config.yaml
gain_aug_db: 6
tokenizer: "char"
activation: "leaky_relu"
kernel_size: 5
rnn: "gru"
bidirectional: true
Rows from block 3 of a small CTC audio transcriber, named by matrix and row number. Each number is 500 + 25 x the weight over its row's rms, rounded and kept within 0 to 999. All counts start at 0. Numbers have three digits each. After the name is the row's rms in percent of the matrix's.
After each channel's rows are labels from the 100 clips, of 14976, where the channel reaches its highest value: "strongest on" is what is common among them. Only what is clearly more common there than usual is listed. The data: read English sentences (LibriTTS-R). In brackets: how many of the 100, against the usual share in percent.
# conv: width-5 conv (model.blocks.3.conv.weight, 320x208x5, each kernel summed), inputs 104-207

conv.197 097:509515490482468513458483496502487524520498475422519490526481530522467485608515506498527474532495525493480546488487439467499469484534487494470523498502482480486504525471490492511522541524485502513512525499466483481465527547533485447522511511487508471545497496513494519478476490511507478503515494505520488517467466
strongest on: voice: female (92 vs 52.2)

conv.58 088:521462497497511500487479494499479498511457465487509498552497524512532475478495478484506493490524461492489520459495492465492556491533491475553527538519539521517579499514503522519521455493471500536490518512465510553505493509522544515521470498494519515524478509498466524502524516488496548468474523500487463478530485
strongest on: voice: female (90 vs 52.2)

conv.221 106:477497491490484541482469534416429518517517481457471485520456493476471510496529502480488497468492501560517551468513473474462513535513545520503527519472489500531496505494506507539505505505520519522494517538477499520480494529549506498489500520485492546496513484463461486540527539514451502497513551505494509493536475
strongest on: voice: female (84 vs 52.2)

conv.281 099:488485558477470501482518460496457501491515518543522481545486549461530501489530500473495517498500480523480504532530471480505522512535480510486521503498525496498474456506486535489523468492555542497469537496495474497487488479492510517513523471476513495512464500460516537551474520539472528493518498538498549527506498
strongest on: voice: female (82 vs 52.2)

conv.57 097:512516482502512554489465548491470514474545497461509546490499511499456485522511504468513483444525499479518476480509518548551494509517513489499485460464472472522511476522543491529502535527498469548531544491500509516516490504508500489490518539449454543513497503445515520491494531489516468497512488493527543552497506
strongest on: voice: female (82 vs 52.2)

conv.154 116:510552486535474472460497540521500501515457474510524527533501494493475502500479518515474514494511539504505464513479494484437535492496506460498474499521562537501447509497508491520522500499500477525516492516513508530481485494490459497474510474518449521498507463483499469472482501475529510506471513485512514500494527
strongest on: voice: female (88 vs 52.2)

conv.73 092:493522522488484483492530544491462500516465515505516544482434535491479515476527509469475481493469493476539499452526489445485518530479484482551489490531524511500496501473519479504518457521490514509497497523498524527437516495493500485564529488570491472489485480527521501508473518514492532484528515491502490483508501
strongest on: voice: female (89 vs 52.2)

conv.147 085:487449533529522498483471517479485503479495462472499546510493485474527483516489482499482521464495530538491455520503495475490480484538528492538499509494508503469476459503497462497486503504470499528499510480513512495489481550527487501478492464463471484514469521482491528537536543537536491520503483549513498499512504
strongest on: voice: male (73 vs 47.8)

conv.288 098:481445463490482519495445526504484513534525507483493528525512521530465499542530511507423496537517471520498483453522503490528502520483506551526519478468476547465524500491477509519495526513509490522512471532507502500492496501511563445470545476531468482525507499465505432498477511527506489503509525495473489522525522
strongest on: voice: female (88 vs 52.2)

conv.110 093:480491493508495471536481455501475475503531515468488507541527521525475481504559508471492498512524473488542522500512505453480514517526501461534492490528492502538514449539500488489560478497486525501498506463500507479527521511469472491457570448489474525520498499489493552493480504512512458526520500465503489508507496
strongest on: voice: female (83 vs 52.2); the word "i" (48 vs 20.4)

conv.159 096:504502468543538528529466548514473508507512551446480516486501466508496514480544460558512520522502486499495481475493463493509517453519491505440474548502497534483491495492510487505498499511481520473469493434503471522482520488500504534510525499470533529497457511497542472482469493490482516487467503491471487503505490
strongest on: voice: female (82 vs 52.2)

conv.24 113:443523492532502508505515501462459473482454496498504503515481497549506522493512528460520483489510519492496506486488491498474492476495545524496527515518508512540472519493496452511495478497455502535467452439482480500483444549526494530517490434503479516513485464508518503535527508480516529541466470506523500526504482
strongest on: voice: female (87 vs 52.2)

conv.218 095:534517530555519518514501481507486495502453495519511466495490502528533518525504490494478556490486498535481477480507541505512500480507430460468494475498474514498479479511490536501528496447448519479533444504472498498472492564515460495547527503471544461486495491491511509516504543477487463527509485508502517471495478
strongest on: voice: female (80 vs 52.2)

conv.203 107:500522473512502529507407473487488529516497482522494500531524476465501520514500453532522495493509515520474477508512486514479522496452484502483483545478541480447521524481500511515501494489469511477479471499541470542474512508481496488464479505494483494520478499437478478501446507480486439469512506496469545482490482
strongest on: voice: female (84 vs 52.2)

conv.105 106:496496449517499507487484519531488461459488499535471478479514542477464556461498503502469503478496486515538481504496484489498484495506521418533478434506512473505489480537477443514450547520511512511523525487497518550470505500504535446497477513499494480501504462502536469491543462487453533526488497500480493511466509
strongest on: voice: female (91 vs 52.2)

conv.190 089:518516504506502511524552494508497467511521511482483483508474463503519491511498444488474505500507519506560483522478442517502528541502520515470542475461501476509502467490515508519518479475440508500471485482495506488525542529457485490512519477526457528533451523510489537488505503564478500482484519502559495500542533
strongest on: voice: female (89 vs 52.2)

conv.280 088:532487510501488470554552527484488530497482528486483495524519521467520469494477444507468537520474521490412481513508496491464510490475476471484552531516499523481514542513516484531482527508509467497508522531450507494496459505554478502554517504495514552536496506514507528464537513508512444506486497494537503465505469
strongest on: voice: female (88 vs 52.2)

conv.186 092:499496464511471472512517523527494490569492489497443528500458496474442470528507467487490511523503469539454513467564495489499542493517432501536517499502446513463506500463461499527513447519425518534516492480486538509477497508533515513472527500514504497504502486538507473509477549472474510462481476508521527491462479
strongest on: voice: female (86 vs 52.2); the word "be" (31 vs 7.9)

conv.85 092:499470460529491553474484496492459459512467496486477522473517493446486493488513496543491517524506503506500500466479449459521482505467505505511492536528475495468508522508480506479517473490562492543541502536489531504546504511489474537526491492501497523519488521442475525530480493490517474528538517496492503526501540
strongest on: voice: female (88 vs 52.2); the word "me" (25 vs 6.5)

conv.67 093:489473523528468445528465534475537507509502478471499483492523510510503474530508528449473497498512523512491497491485463514474442511498487485501498495506453498483539496506479449505494475489509497516468519516482489503487479518482521494502535489461497491517494486488457504486508516542498521510472480468471537500504477
strongest on: voice: female (80 vs 52.2)