From a checkpoint of a small CTC audio transcriber.
Model: 3.89M parameters, log mel input, norm batchnorm, activation leaky_relu, depths [1, 1, 1, 1], widths [96, 144, 208, 320], rnn gru.
Rows from block 2 of a small CTC audio transcriber, named by matrix and row number. Each number is 128 + 24 x the weight over its row's rms, rounded and kept within 0 to 255. All counts start at 0. Numbers have three digits each. After the name is the row's rms in percent of the matrix's.
After each channel's rows are labels from the 100 clips, of 14976, where the channel reaches its highest value: "strongest on" is what is common among them. Only what is clearly more common there than usual is listed. The data: read English sentences (LibriTTS-R). In brackets: how many of the 100.
# conv: width-5 conv (model.blocks.2.conv.weight, 208x144x5, each kernel summed), inputs 0-143

conv.158 101:116181143096144125113162128135127108102124147109142149113139071109136116143132102153124119127076107102143070103127123101099100127089154163093162108138107150125104121120114140131126151100113148195128148187145139136150121165139151119149130144080125136103130135132147144138097192097189157064121137139135125138146112137137142137128132150120130115117139073127128126093140144110145085119146132086120140099097094129119159124141135144116160
strongest on: the word "the" (88)

conv.100 106:132105104107126139130134152112126129102158120134122134114098121136132116075063115102081133119111144173090126157105165142101133128087110103150097103109113111132168173109158133132131103176114114152083123139123145125137124100133099115138144143111166125161120106120144142118090105118102109084123083120130148158093102096133080123158107115112105117136094121125153148093080103099150155129167095138086121153116124098140123162124160110170155
strongest on: the word "be" (25)

conv.60 108:133084164133175106123139149122089100144122151124163117104130153098133090117083088124121128144157162150121127118164123146167142163121119126119151123137129074123098105130119129088123127148139117107140111143122205087141134109152153135154116154171127123177148154138133119144163113147131122107112162063071145111137110159126119152147141186113090118135128122118151146091107118117162136111121118144100132145140099117116130094117123167155162
strongest on: the word "you" (40)

conv.36 111:105118106094142137126184117115144122119161131090083116148156127145132158118124153159164075137136182126177109119116113128156145094100130107093136140110127138125136146174134128153151165133117151129084152109140115085100143155132138104185127117140150133099133155111101132095131165146174117153120160117122134133110128118167145128157105136129134103132088106147127095139104072122110146165128108091153121111146144096119179075107105147105127
strongest on: voice: male (74)

conv.111 102:136072104131133129141152136163103148114107132120136123183160115111139089114103100127112144154117091181142132136107159151109136113131116133161164141154156124135148116141160102110116073152151134127157159129149153124110100143115161187132094080085120168136122104108156140164155136126114114137123141155148104125128164154115145170144141097152153112123105110099172123135140133093109179154122185145155132144142150136128138139102110133146076
strongest on: voice: female (85)

conv.194 114:130093145105139096076155071117110136158134176103108146162117111158105126130166151160161132121153139148139114146074156142090206121120090133163160117139118131133146097128145138112120152139150135125150164132116154158113114118145125119131126061127117141101134133142098160134121150155149133163148098119082117150169171156153112156144128129123153131104149128136137138158179137135158126153121140145158135156090113136154117128118099150164111
strongest on: voice: female (84)

conv.173 082:186117129118145122182100136162133137129119164104136145133151116133131123128120155114150148159097113131136130103112151154122083097132105152135134108119139145138140163097146110114129134082129162140131117183180121134117148086133081109143132127110079162127111113140190166114132115119145168131141094110112106075117145104149119138133102150123201154125088096121130127123099146117119134115141162197130160129117130104145124157101107127138161
strongest on: voice: female (83); the word "was" (45)

conv.163 113:114078128123120139122138126151135111128130103133134169102130121119159132072125077154112124118184141169109129134147093119178115143138102107147174181117121137145110130126161088128152104177147122124125096150096157111119120108112120154132104143198146141141187145107138109131128118147142071168099135147156136144105114121123133102157125128123104156173137125135115100132118149108120139168095161106129113162110142109106107084119106158106104
strongest on: the word "i" (54)

conv.19 087:128115099172109113132112117099165123165112075082181139135102138095153153135098128121101149141130112177121133091131111105129108125104158118095113133098121108137091105175131129123163119118145144126094137090120122164171086098163107106126105167162142147120121098145101136096088116112157117147128130157122144118101147142162077091104161153130130117144112104118120150121168119091140093144119129119131072098146162118118156125105140105114144
strongest on: the word "was" (38)

conv.93 105:154137130104127143148111110149119135128143130143143128148114167138163097144145159118127138137112104109127109160138121115091121139110167115123131115097151083079159118139045161126114131126134169108133123084107115153116131133114109151120121093106130092092135128119132080185134124136141121105137108095138125145157119082109060156152142149104112121121102136149101105147138145138088146114178065129084126152088138100088132117155128139103148
strongest on: the word "not" (27)

conv.202 101:161096164126120155117137128116108087095111157100111119135113142118145151125134124113084086112152168153138177113166124118106121151144103141146066146124117170146093126143146111113166128114123122117099143072152118097098127171135103112089126097148109113136157138127149091103099148158181150133144124138139123135136116110133141140134154136121109184143127146137139139080127128180098125094131122101131182132116104136109139084169143149088099
strongest on: the word "but" (28)

conv.121 106:105095093080121127106141085140109117166168127148133145121117136186128170145131124129145121145112129130143124123116150123166097179154107154136138101104138102123157165154171162128194137116160112090143140117096104081138125130116097133139128061114153133132110096135117082110112149146135145116132100142137122137126133127156159152125121122054134109122118116151114148126113107138090154121147096105121127125167091102137154117095127099100169
strongest on: voice: male (86)

conv.63 091:061126138116118119105113111126148120138133143139132092124130157166117105188086138128102123118086124164103133169114136132114119130131137151088170139123112127157128161139111124131164102112113103179127132150119093131130157156131133143151135084113118141109148132135179130169180134152120170137103153161100132131150091112145130124141130153141134142087094162140152105127158115129113110128096134160116099137161191154173072101108112145148148
strongest on: the word "i" (42)

conv.32 107:135096116118122109146105110126115115075107145154075125092101105146142107135124176073153179116105135126138166091081121119143160150140116109114149139102141153150169142137188121165093145153138099113107076130112123130106149165109081112092109124107137095166124123109087132125097140104130114158129124185113122192135125131149122120143112108120135134124121120148097133101167160115121119137157150154122122153117138126147116121121128167113087
strongest on: the word "he" (37)

conv.77 117:109132120130118156105161093148104147178133142115084128108152132128075113129146096158163130125103150140147122132127119129094083127127134159134069109158121182152125114126125116115131153108105171111110105137110181103135138163086095122115127092144098133120160126143092141099131107122108145105140103180145121150107200136171088163133090104101125140128130122146152115105120124139147120136105148158115110130144154103113098124112086120176147
strongest on: voice: male (95)

conv.55 097:114101109135112152137149087086162112112169119146140119156130133094097092109128119163175094159145138126141153111132112113142087124121102165156149121113117158142121159099137119158107129110123078164126148152098111129099139085121137134153149146111154137138134121142080096127119176158154092149112169104147091123114103087186166140143119118125124132128165082151143136087125127110098109152099107148084114113108132130111141086112099102131103
strongest on: voice: male (79)

conv.18 088:134110139125158129094131159185129112154092135172139109147157138116150178110179145110130184145123115148159124143154156136133113115140110140119115111118082098140117139161124137097186127160132154105132131111160154162135146125101133079146108122149138121164161115105146171118075125136129134106128126108127134160110138164170127138146117135137112131098161139152134145114139140116148125136187110152144044139100117126098163141139147138140089
strongest on: voice: female (85)

conv.61 092:166091139133106088130134138113170124129118150117158134128134169139077164150109137149115111159107162098122120107157104147148124134117161151137152101153122184108121133090090124106120160116111147099110132106134095138131147156115129126096127096145137181136120154140130132109089146125156109109177126120103109167131166143054161132119137154060143114090130131106105137113129129127154104133147090117150131092131156153078133164103144137110137
strongest on: the word "was" (38)

conv.37 090:127141096163078100153115113128149134137083105117100164132136106110134122103132115132086144143116103139147138129126163120134158135131105123082125088140094163117123119111124067107139125145114149116145076136115155131145122125093124111126159118157139126108087142093118109132138109168150156113085141142157124114145132121135137088095091092104117150148124150176132171167113142090128068119119146095118087147203114106126148105119123124086144
strongest on: the word "never" (25)

conv.184 089:117098126144141175135161149126117057102163165161152119104104125181128161131153132108111178135103113115131121140158098131118130145126107138127145154112164110119138127173153130122129105159161076152123142105104152135097123173104128105135099141148125134089141116169136133158155084117140137106128146119143133092123155112082108128117128094118140093116117114145110103120122145151110143110142121174164144145113087129137094121201090120102154
strongest on: the word "you" (61)

conv.83 083:132159082184121112113117109150106192135156152154094114130121139161128129141111096115132120155103099112144161116124087101109143106120126136151122114061148144114152078104129123126097106159115124164162152137128146129134133192134103139096131129114123165141133144140105145122109154172096117164156140184163087109136120110139132155140161164109121138116131107109134150133110126107120126139140125099110112080129149146074147114146132092169091
strongest on: the word "the" (88)