{
  "model": "CTC audio transcriber",
  "noise_aug": 0.01,
  "vocab_size": 32,
  "hidden_act": "leaky_relu",
  "rnn_width": 192,
  "bidirectional": true,
  "optimizer": "muon",
  "learning_rate": 0.027,
  "orthogonalizer": "polar_express",
  "weight_decay": 0.5,
  "adamw_weight_decay_other_params": 0
}
Rows from block 3 of a small CTC audio transcriber, named by matrix and row number. Each number is 128 + 32 x the weight over its row's rms, rounded and kept within 0 to 255. All counts start at 0. Numbers have three digits each.
After each channel's rows are labels from the 100 clips, of 14976, where the channel reaches its highest value: "loudest band" is the band of the loudest frequency at the time of the peak; "top examples" is what is common among them. Only what is clearly more common there than usual is listed. The data: read English sentences (LibriTTS-R). In brackets: how many of the 100.
# conv: width-5 conv (model.blocks.3.conv.weight, 320x208x5, each kernel summed), inputs 0-103

conv.256:117140149099207130172136105140139105114098173092091120099113116101073089148101115147213169118119122136140146155102171147104110178055114160086079153122156122143111135121149101191098164133130153147126160072096148100090103204079120136136112146150135107064158080082162139107142155107108115131139100151159113107123170
loudest band: 4000 to 8000 Hz (58)
top examples: voice: female (79)

conv.240:140136150133101110154089141101120132113161094175110142115160102151121185117038126129157134139117117136132114129103179115107149181148132133152144106078160180126195137172106150100182102170146073136130125146128103144125115135173140072093088135130116145100117220108128098101148068078126128057106095156122170116089178
loudest band: 4000 to 8000 Hz (89)
top examples: voice: female (95); the word "was" (40)

conv.312:144108161138113087121154137143121158140089165086138113117140162137105166101176124127146071121101090090144098095111084088139078144169193150151125142114112142146054151079094061122063112063216125114090101147123112126110153107127098060096119075087158067109198217124139151156093162172137134081122104081146135108139081
loudest band: 250 to 500 Hz (45); 500 to 1000 Hz (29)
top examples: voice: female (88)

conv.281:102171178124081091150159072094119149148179195157146134096101153106177007078128126086159122132065178112138175156125096160085109104157080100156132162088143136130110144149112178119125109079142092121160128145171146184158161089148162159123138131151101122164139161161106163110156136096101119111119167097139153151176098
loudest band: 500 to 1000 Hz (41)
top examples: voice: female (82)

conv.314:164162153116143131162114109123173177138113177093093205133129111126072139069146109147173130136127082148178101123156138098052095110162110086115093115071121117190137123143164078139141153099159150181161112110074096152134134190130122101135078113124050111137102161135150131172145137159111143194128144073121113145108094
loudest band: 4000 to 8000 Hz (57); 2000 to 4000 Hz (29)
top examples: voice: female (82)

conv.86:121086119155118164112145076157165145097084137198101102088169114126091085141133152140111134136138125121128150050116126157112149157175127139141163131132135140100141131149180131119172170144130095085107127135121165120121162108148216169161106095089143155117122107065119242171156151097110139130114125155181119053129142
loudest band: 250 to 500 Hz (45)
top examples: voice: female (79); the word "was" (74)

conv.22:137154122118138113118101163116071169132177131173155140090123099136130111119141093163205147052087105130136120139121169111137103089173147130128092205151136136165087125135157150126096130090170137021115151148163157102136120123149079118155105139136108107131167110128091050151143184122117072182073125169140133147137169
loudest band: 250 to 500 Hz (56)
top examples: voice: female (79)

conv.104:100161145145123150120182182100174097128111185150110112121153184076125149148180074077083115156127111122137112163166151146123111160142111117100169205153119142161113110101144093105152103155091160168145093156137132088189108091182096145077109110099182116162130149120144173124109110087104123116160164080138068159123148
loudest band: 4000 to 8000 Hz (84)
top examples: voice: female (83)

conv.51:115123100082155112084141125128176163109142117146069159111154121095138133159165115152150181168161095116083143129138144119143169138066144129168119162117194092127171119104168139175158142148151130160134207076160057170102124078165115162156132184157164176171143119107130102137137196114102179122142130122188151140157172
loudest band: 500 to 1000 Hz (56)
top examples: voice: male (78)

conv.28:152145121147130161096094140082118108107161119157151126142149137171109130104096124107176106116149145191118111129202092095102131177123055148116156145079103110135101121121117143087117144123142130148132135113133141080129155151181092061133114087167153129074174122168125122109118147153072108114110154118137085122174029
loudest band: 2000 to 4000 Hz (35); 4000 to 8000 Hz (27)
top examples: voice: female (80)

conv.140:143155117160119124150077043094098145139131113174123135081130122133075161122151127131099166171097165113117139176158055117148153112162135127252132173116150161152112135137085107186114116171086126140101164141201145117107083067133108119094143148068198118170073119166117135109118148103075149162102117134158137143065156
loudest band: 250 to 500 Hz (48)
top examples: voice: female (83)

conv.237:110130135141154198097186111105092089112145143141118093128127161104137143151106124135111110114066174118160133129106141068176152167077075113153084124111116082116108081124157168162117106130175107177131127162073146071120155093089132135146102147087127126072117156122122127183170149098205202152146189113140110113119092
loudest band: 500 to 1000 Hz (54)
top examples: voice: female (88)

conv.175:169118113147104101188125161126103102139110097082153130125106107103133130125136132160152119085148145127115146158092147071141117118148066136152132102107216133046078105163153124110140105129110120117113096113124141109115127163117112177173103092107102074091086151148187082153121126098144145232118102077154099078172170
loudest band: 250 to 500 Hz (50)
top examples: voice: female (89)

conv.117:125112115112113141120105112168131088058163131144153057139173159086166132162141145084138121068161130175084148134133080092168117106176179121082130110154137106133116178121157136108084150130134098099162140147111119168153122169087121132111166075147147149066119137102150135111108100188078127196142090083115150119139130
loudest band: 250 to 500 Hz (59); 500 to 1000 Hz (32)
top examples: voice: female (93)

conv.34:174107169162107135141152158111070087141113106162182131103080145146091105129094102149100099131092107053121084110148174101140054200121124121110151170075180119124106144149206094110133089111126129158157104147110098123095134151140099127115118132093161152119093167167088116149184163038100120090129151114144073160115112
loudest band: 4000 to 8000 Hz (85)
top examples: voice: female (82)

conv.83:103131088085145106111114124119122161149140096178102118032136132144001148131058144113127150157171091127084135117142134137140137208031100145066135103136116143186115111136111042134167143159136153133128100097151115139107154114138170106131103120115092121153133173128117136086154098120051147123121124195110131134138163
loudest band: 4000 to 8000 Hz (49)
top examples: voice: female (82); the word "was" (39)

conv.243:104145134176112156099176155078056157186127092095123079112097137147130144119156114177123150137152137138116081097117129177132113122106155151155040138148141097153185179142112066138116164114104052166075102120123100114130068137095045209124121165091113149115135169130075123147219148175105060140115121141155184144102103
loudest band: 250 to 500 Hz (45)
top examples: voice: female (80)

conv.143:148135116115116162118157117088105104154107114097097143166149117094147104142118128056153160085133137095069156097115121105127128117150122160162181173128184072114150100194094102202134188118111105136060091148149182087135094162132191143149154125103126150102085083130143146094172162155076139116118151143114088177142178
loudest band: 2000 to 4000 Hz (73)
top examples: voice: female (80); the word "she" (25)

conv.208:092175105173104122145071082120157111111174147148084108135146198165099147180119131135138157123129197132180099126140169063217138162178071109114134172164126154108121137141169150085150164095136142207122133120129196183180123089142164145126090111093157130083074099059136129091149148145123101101092168141109123162105154
loudest band: 500 to 1000 Hz (31)
top examples: voice: female (93)

conv.152:157122106138207096143102110128104154144159160132086151140149050108171112134132128145136121171172119084089195106196083119162192111098100066087169118117172127135156137117099129180097148103065164078148129146143151173171094134174098134131176124132146157142129046138107129063102125137123142117106104109129140146123090
loudest band: 250 to 500 Hz (37); 500 to 1000 Hz (34)
top examples: voice: female (84)

conv.27:143129156102156107124116123099168179112140131159154144146132121160124108152152187152181094114124101056187164146206149132118102169161153083143165129149167155149130149229125144083161104183131096122078160160133164138137217182187161135108150094073108138157138185126077106114100080132119099107108126073136148135131099
loudest band: 4000 to 8000 Hz (73)
top examples: voice: female (81)

conv.190:103146150134129077145069121110056144113164171095110108190189103098146150149113150119115086149103125095155119121149184117119168121165145105141153153119163096103141197118195115148117107087096171145189107145082147196168087104166074150142188142078127133093124139117108116150106111116111124194123147138144115157160186
loudest band: 250 to 500 Hz (43)
top examples: voice: female (89)

conv.252:099138133146107125145141094178189101124173163177158231170101151180109153125111136062118119113110214123126197099128069086130102139137087088157108170122134127135090177130133210098153110133096114114187097099089152148162144110123149090110190139076143103153065121138128103149138086161123097086186127137060181155120142
loudest band: 500 to 1000 Hz (62)
top examples: voice: female (89); the word "had" (27)

conv.253:131132160154174108094131181166158121170134101087083145093101148172146170150143112109113092112071184171184166124128106136112148165109098112166166175101105101168132106119053153145066099151137110068118126130104123076168159123087174036119114162120060079134089153171100101154103119130125135094084087133113168083172156
loudest band: 4000 to 8000 Hz (46)
top examples: voice: female (94)

conv.47:097111100133167131134154134104084138148135111139138116096146102136130163108202124115125187059085115144103158156169141142117129137114130125124174142095151114147101082194152120138114084124117086148106193118136179062114144137149100181142142151178131155122134154156156124128107175144125133066085081149142141126165100
loudest band: 250 to 500 Hz (44)
top examples: voice: female (88)

conv.218:152091074114097108170174052120119155085149108085111183133108154146154102134082181072158179174162172166101159144149078159123093146117109127097080103105124112163074178132137136141112173161169177153145117152148186173090108153086157159142127085131124166090161151136157084141116104138096157151098112112128110163146131
loudest band: 500 to 1000 Hz (38)
top examples: voice: female (80)

conv.102:132166118095096125165153110062113090183156152120133112171097111088129129138168135087127097119180187118169129150088131120162131103119141136128145097143110077119161201100106176100143150128116136159201140155127090174156146120111115102102091117148148157094087175113146149117111107137110137119090114134176091045126141
loudest band: 2000 to 4000 Hz (35); 1000 to 2000 Hz (31)
top examples: voice: female (86)

conv.303:150127083115180104111149170096135104121108102127113182095106094094138091186144139140141172196107184085101132189092197120164156136108158129148105086145075137110140128140194103153106170144154142055145164093130084168123087128130104151043055117135142090125153103157139130144085172133143069101133148109081146179154103
loudest band: 500 to 1000 Hz (45)
top examples: voice: male (76)

conv.31:147154085197138105143132086118142135098113138125180071140118193141121116153148147182150140132121121097120143148118097156132145128143139111117196080096088092152179171160119084114107111150126083135133112129089087098132051178157124157130149111078093087134102176164171077099094127099158076118158089130180103086116150
loudest band: 4000 to 8000 Hz (86)
top examples: voice: female (99)

conv.154:189179118160082123106170048159135139158071096093135110120061118134132092091079131103144112128143127136237185111125143147104074106130150122140080116079127119134092100131129124147137192115181138111155169155142173131094140125097137138127126179186156103122107144068106158170197127119054204072102112109073125105107117
loudest band: 250 to 500 Hz (50)
top examples: voice: female (88)