config.yaml
train_examples: 15625
win_length: 400
activation: "leaky_relu"
depths: [1, 1, 1, 1]
optimizer: "muon"
muon_scale: "original"
lr: 0.027
Rows from block 4, named by matrix and row number. Each number is 128 + 32 x the weight over its row's rms, rounded and kept within 0 to 255. All counts start at 0. After the name is the row's rms in percent of the matrix's.
# weight_hh_l0_reverse: GRU recurrent weights, backward direction (gates r, z, n stacked) (model.rnn.0.rnn.weight_hh_l0_reverse, 576x192), inputs 96-191
weight_hh_l0_reverse.116 100 [ 91 113 150 122 120 174 131  94  90 136 152 171 173 125 153 127 125 161 117 155 178 151 115 146 148 122  94 138 113 101 129 108  88 100  87 207 130 119 170 131 156 155 136 125 108 146 172 130 110  59  90 141 143 135 137 168 141 222 151 138 109 156 158 172 178  94 149 139  78 105 153  63 120 183 114 116 172 131 127 102 156 121 144 144 153 139 154  95 134 154 107 134 109 109 174 153]
weight_hh_l0_reverse.117 099 [102 118 133  68 168 174 171 144 142  91 144  98 102 226 128  80 155 172 154 100 123 159  85  70 114 122 153  95 155 150  91 152 153 102 103 116 110  78 124 154 142 128 104 109 128 124 127 128 186 168 117  97 172 108 120 112  73 115 109  84 137 172 149 132  83 147 127 178  64  86 161  97 208  94 138 131 154 107 142 139 102 132  86 154 151  79 156 128 117 122 107 112 123  90 116 100]
weight_hh_l0_reverse.118 101 [127 121 164  90 125  61  51  83 128 101 112 177 162 191 168 125 109  97 123 100  89  85  90 129 163 133 121 148 104 114 129 158  85 150 116 137 174 122  92 175  69  78 185 132 136 119 125 167  77 126 160 154 140  83  93 162 137 152 120 124 156 145 159 184 137  76 127  92 129  71  75 115 191 115 113 119 134 146 158 126  94 100 162 146 123 142 115 157 147 151 113 190 152 120 114  99]
weight_hh_l0_reverse.119 093 [ 98  88  94 105 138  94 153 168 100 106 157 106 103 151 184 109  86 149 121  75 187 134 169 152 129  80 112 163 145 139 126 115 143 100 145 180 141 189 167 127 169 187 118 109  63 153 122  93 129 110 129 159 123 144 117 131 146 137 107 121 104 106 116 173 140 102 132 136 139 124  63 168 137 124  95 149 154 144 113  60  89 122 166 171 137 161  69  91 116  90 166 130 157 142 106 123]
weight_hh_l0_reverse.120 110 [159  81  76 104 136 146 154 104 116 151  76  90 168 149 113 130 123  67 117 180 113 133 126 121  57 122 134 111 163 197 161 126 153 117 152 165 135 116 123 115 133 137  96  87  64 111 113  92  76 109 171 151 156 172 143 128 204 166 132 164 106 150 134 173 104 169  57 154 142 103 132 119 183 122 108 134 114 172 125 135 163 103 110 142 169 110  71 173  91 206 123 113 116 145 147 148]
weight_hh_l0_reverse.121 100 [ 80 109 113 163 106 167 140  55 157 124 123  75 141 179 125 130 131  83 135 134 127 179 146 149 134  90 160  88 132  98  98 110 146  73 192 136  79 112 104 138 111 151  80 117 103 133 120 139  62 120 175  73 137  96 121 142 189 122 101 160 104 172 195 113 116 152 121  75  94 103 102 151 160 147 147 150 100 135 135  99 139 136 129 134  90 158  71 124 121  88 174 150 170 150 128  82]
weight_hh_l0_reverse.122 102 [177 128 129 111 154 168  93 120 189  60 152 179 125 143 109 130 103 108 149 150 105  97 144 161  98 115 146 113 103 156 169  97  91 103 164 136  69  81  71  58 113  85  91 140  71 144 162 144 159 154 172 119 140 118  76 144 114 112 175  88 130 133 158 140 138  90 105  77 114 155 125 158 160  98 119  87 103 163 124 119 102  97 140  76 141 191 177 117  90 172 137 141 144 178 159 156]
weight_hh_l0_reverse.123 096 [144  82 120 127  88 132  92 113  94 130 103 136 147 129 123 146 162 127  87 124 105 139 127 160 146 220 136  78  61 125 182 138  72 118  61 128 172  94 105 110 109 100 110  89 115 149 130  83 112 106  99 120 139 120 131 117 184 148 136 121 135 121 162 131 144  81 123 151 170 123 151 113 147 131 127 129  70 187 164 112 119 113 149 146 119  60  73 170 162 134 110 118 200 112  47 140]
weight_hh_l0_reverse.124 106 [ 64  98  71 144 145  93 100 142 123 184  91 130 182 109 191 135 143 123 179 138 173 147 135 162 155 120 143 126 152 114 187 159 152 116 157 167  84  93 136 143  95 110 147 165  67 132 141 121 115 142 129 179  41  92 160 108 108 132  92 169 155 137 146 159  73 111 126 162 109 137 158 130  82 130 115 108 117 245 133 132 135 152 145 139 135 159  91  80 103 186 183 130 129  93  66  99]
weight_hh_l0_reverse.125 112 [143  70 102 172 174 102 130 167 129 132  87 138 162 106 120 123 119  94 111 116 155 147 133 130 100 106 147 142  87  42 165  47 123 191 168 101 189 104 159 124  92 167 149  67 127 112 134 102  79 156 145 128 150  97  93 144 123 132 111 154 120 118 150  96 171 121  85  89  88 155 141 133 144 138  99 172  66 149  73 136  97  86 108 146 146 119 140  76 140  82 112 144 129 167  70 107]
weight_hh_l0_reverse.126 106 [148 158 149  94 142  69 165 102 133  54 136 206 104  88 108  80 145 181 165 108 138 177 133  92  76 175 144  88 149  86  84 141 116 100 115 154 128 164 122  95  86  78 117 125 141 173 210 153  95 121 131 118 120 130 143  75 109 114 148 124 165 164  91  80 136 140  92 133 129 153  80 129 204 161 131 162 166 173 136  93  94 118 157  93  85 128 191 146 143 145 118  93  98 184 103 124]
weight_hh_l0_reverse.127 097 [ 85 151 118 127  84  98 183 138  79  95  88  65 181 109 107 150 153  74 141 178  90 121 102 131 138  91  70 105 135  55  99 180 100 141  95 155  90  55 127 124 153 174 120 165  94  62 125 138 134 103 112 117 183 130 112 159 143 151 160 120 162 171 113 122 149 122 140  92 134  71 137 111  92 134 137 163 108 144 188  52 155 112 140 153 187 137 149 138 130 166 169 157  83 108 106  95]
weight_hh_l0_reverse.128 103 [152 113 129  88 112 149 221 171 145 200 135 135 138 103  90 147 130 145 168 118  78  68 148  84 138 118 161 125 160 101 128 177 148 111 103 165 140 139 139 117 121 140  74  82 132 111 141 123  65 117 151 169 133 162 111 150 163  95 158 119 140 174 150 143 160 152 110 105  56 145 131  92 173  78 146 139  85 184 191 109  99 172 126 124 156 158 185  78 168 134 102 105 131 112 183 136]
weight_hh_l0_reverse.129 101 [ 86 164 123 148 136 121 134 119 119 137 101 168  84  90 161 172 107 128 136 126 131  63  74 134  73 107  49 111 121 140 140 198 141  91 160 157 144 155 157 120 144 115 112 165 180 140 142 141 149 141 180 119 154 152 161 157 111 183 110 142 132 138 148 116 152 144 130 105 139 143 203 114 199 155 156  96 143  55  90  59 136 113 188 123 153 118 121 125 195  98  82 153  69 122 170  93]
weight_hh_l0_reverse.130 108 [162  89 114 182 121 169 123 137  71  96 167 130 119 140 129 123 147 159 113 130 136 148 115  76 148 132 103 135 130 144 148 119  74 167 195 125 150 161 135 106 100 168 127 130 130 104 146  84 120 168  93 150 115  98  62  75 122 136 113 156  86 112 146 180  97 127 164 147 122 103 158 111 136  81 153  95 128 127 161 176 137 143 132 142  88  94 146 145 170 140 126 158 147  92 179 126]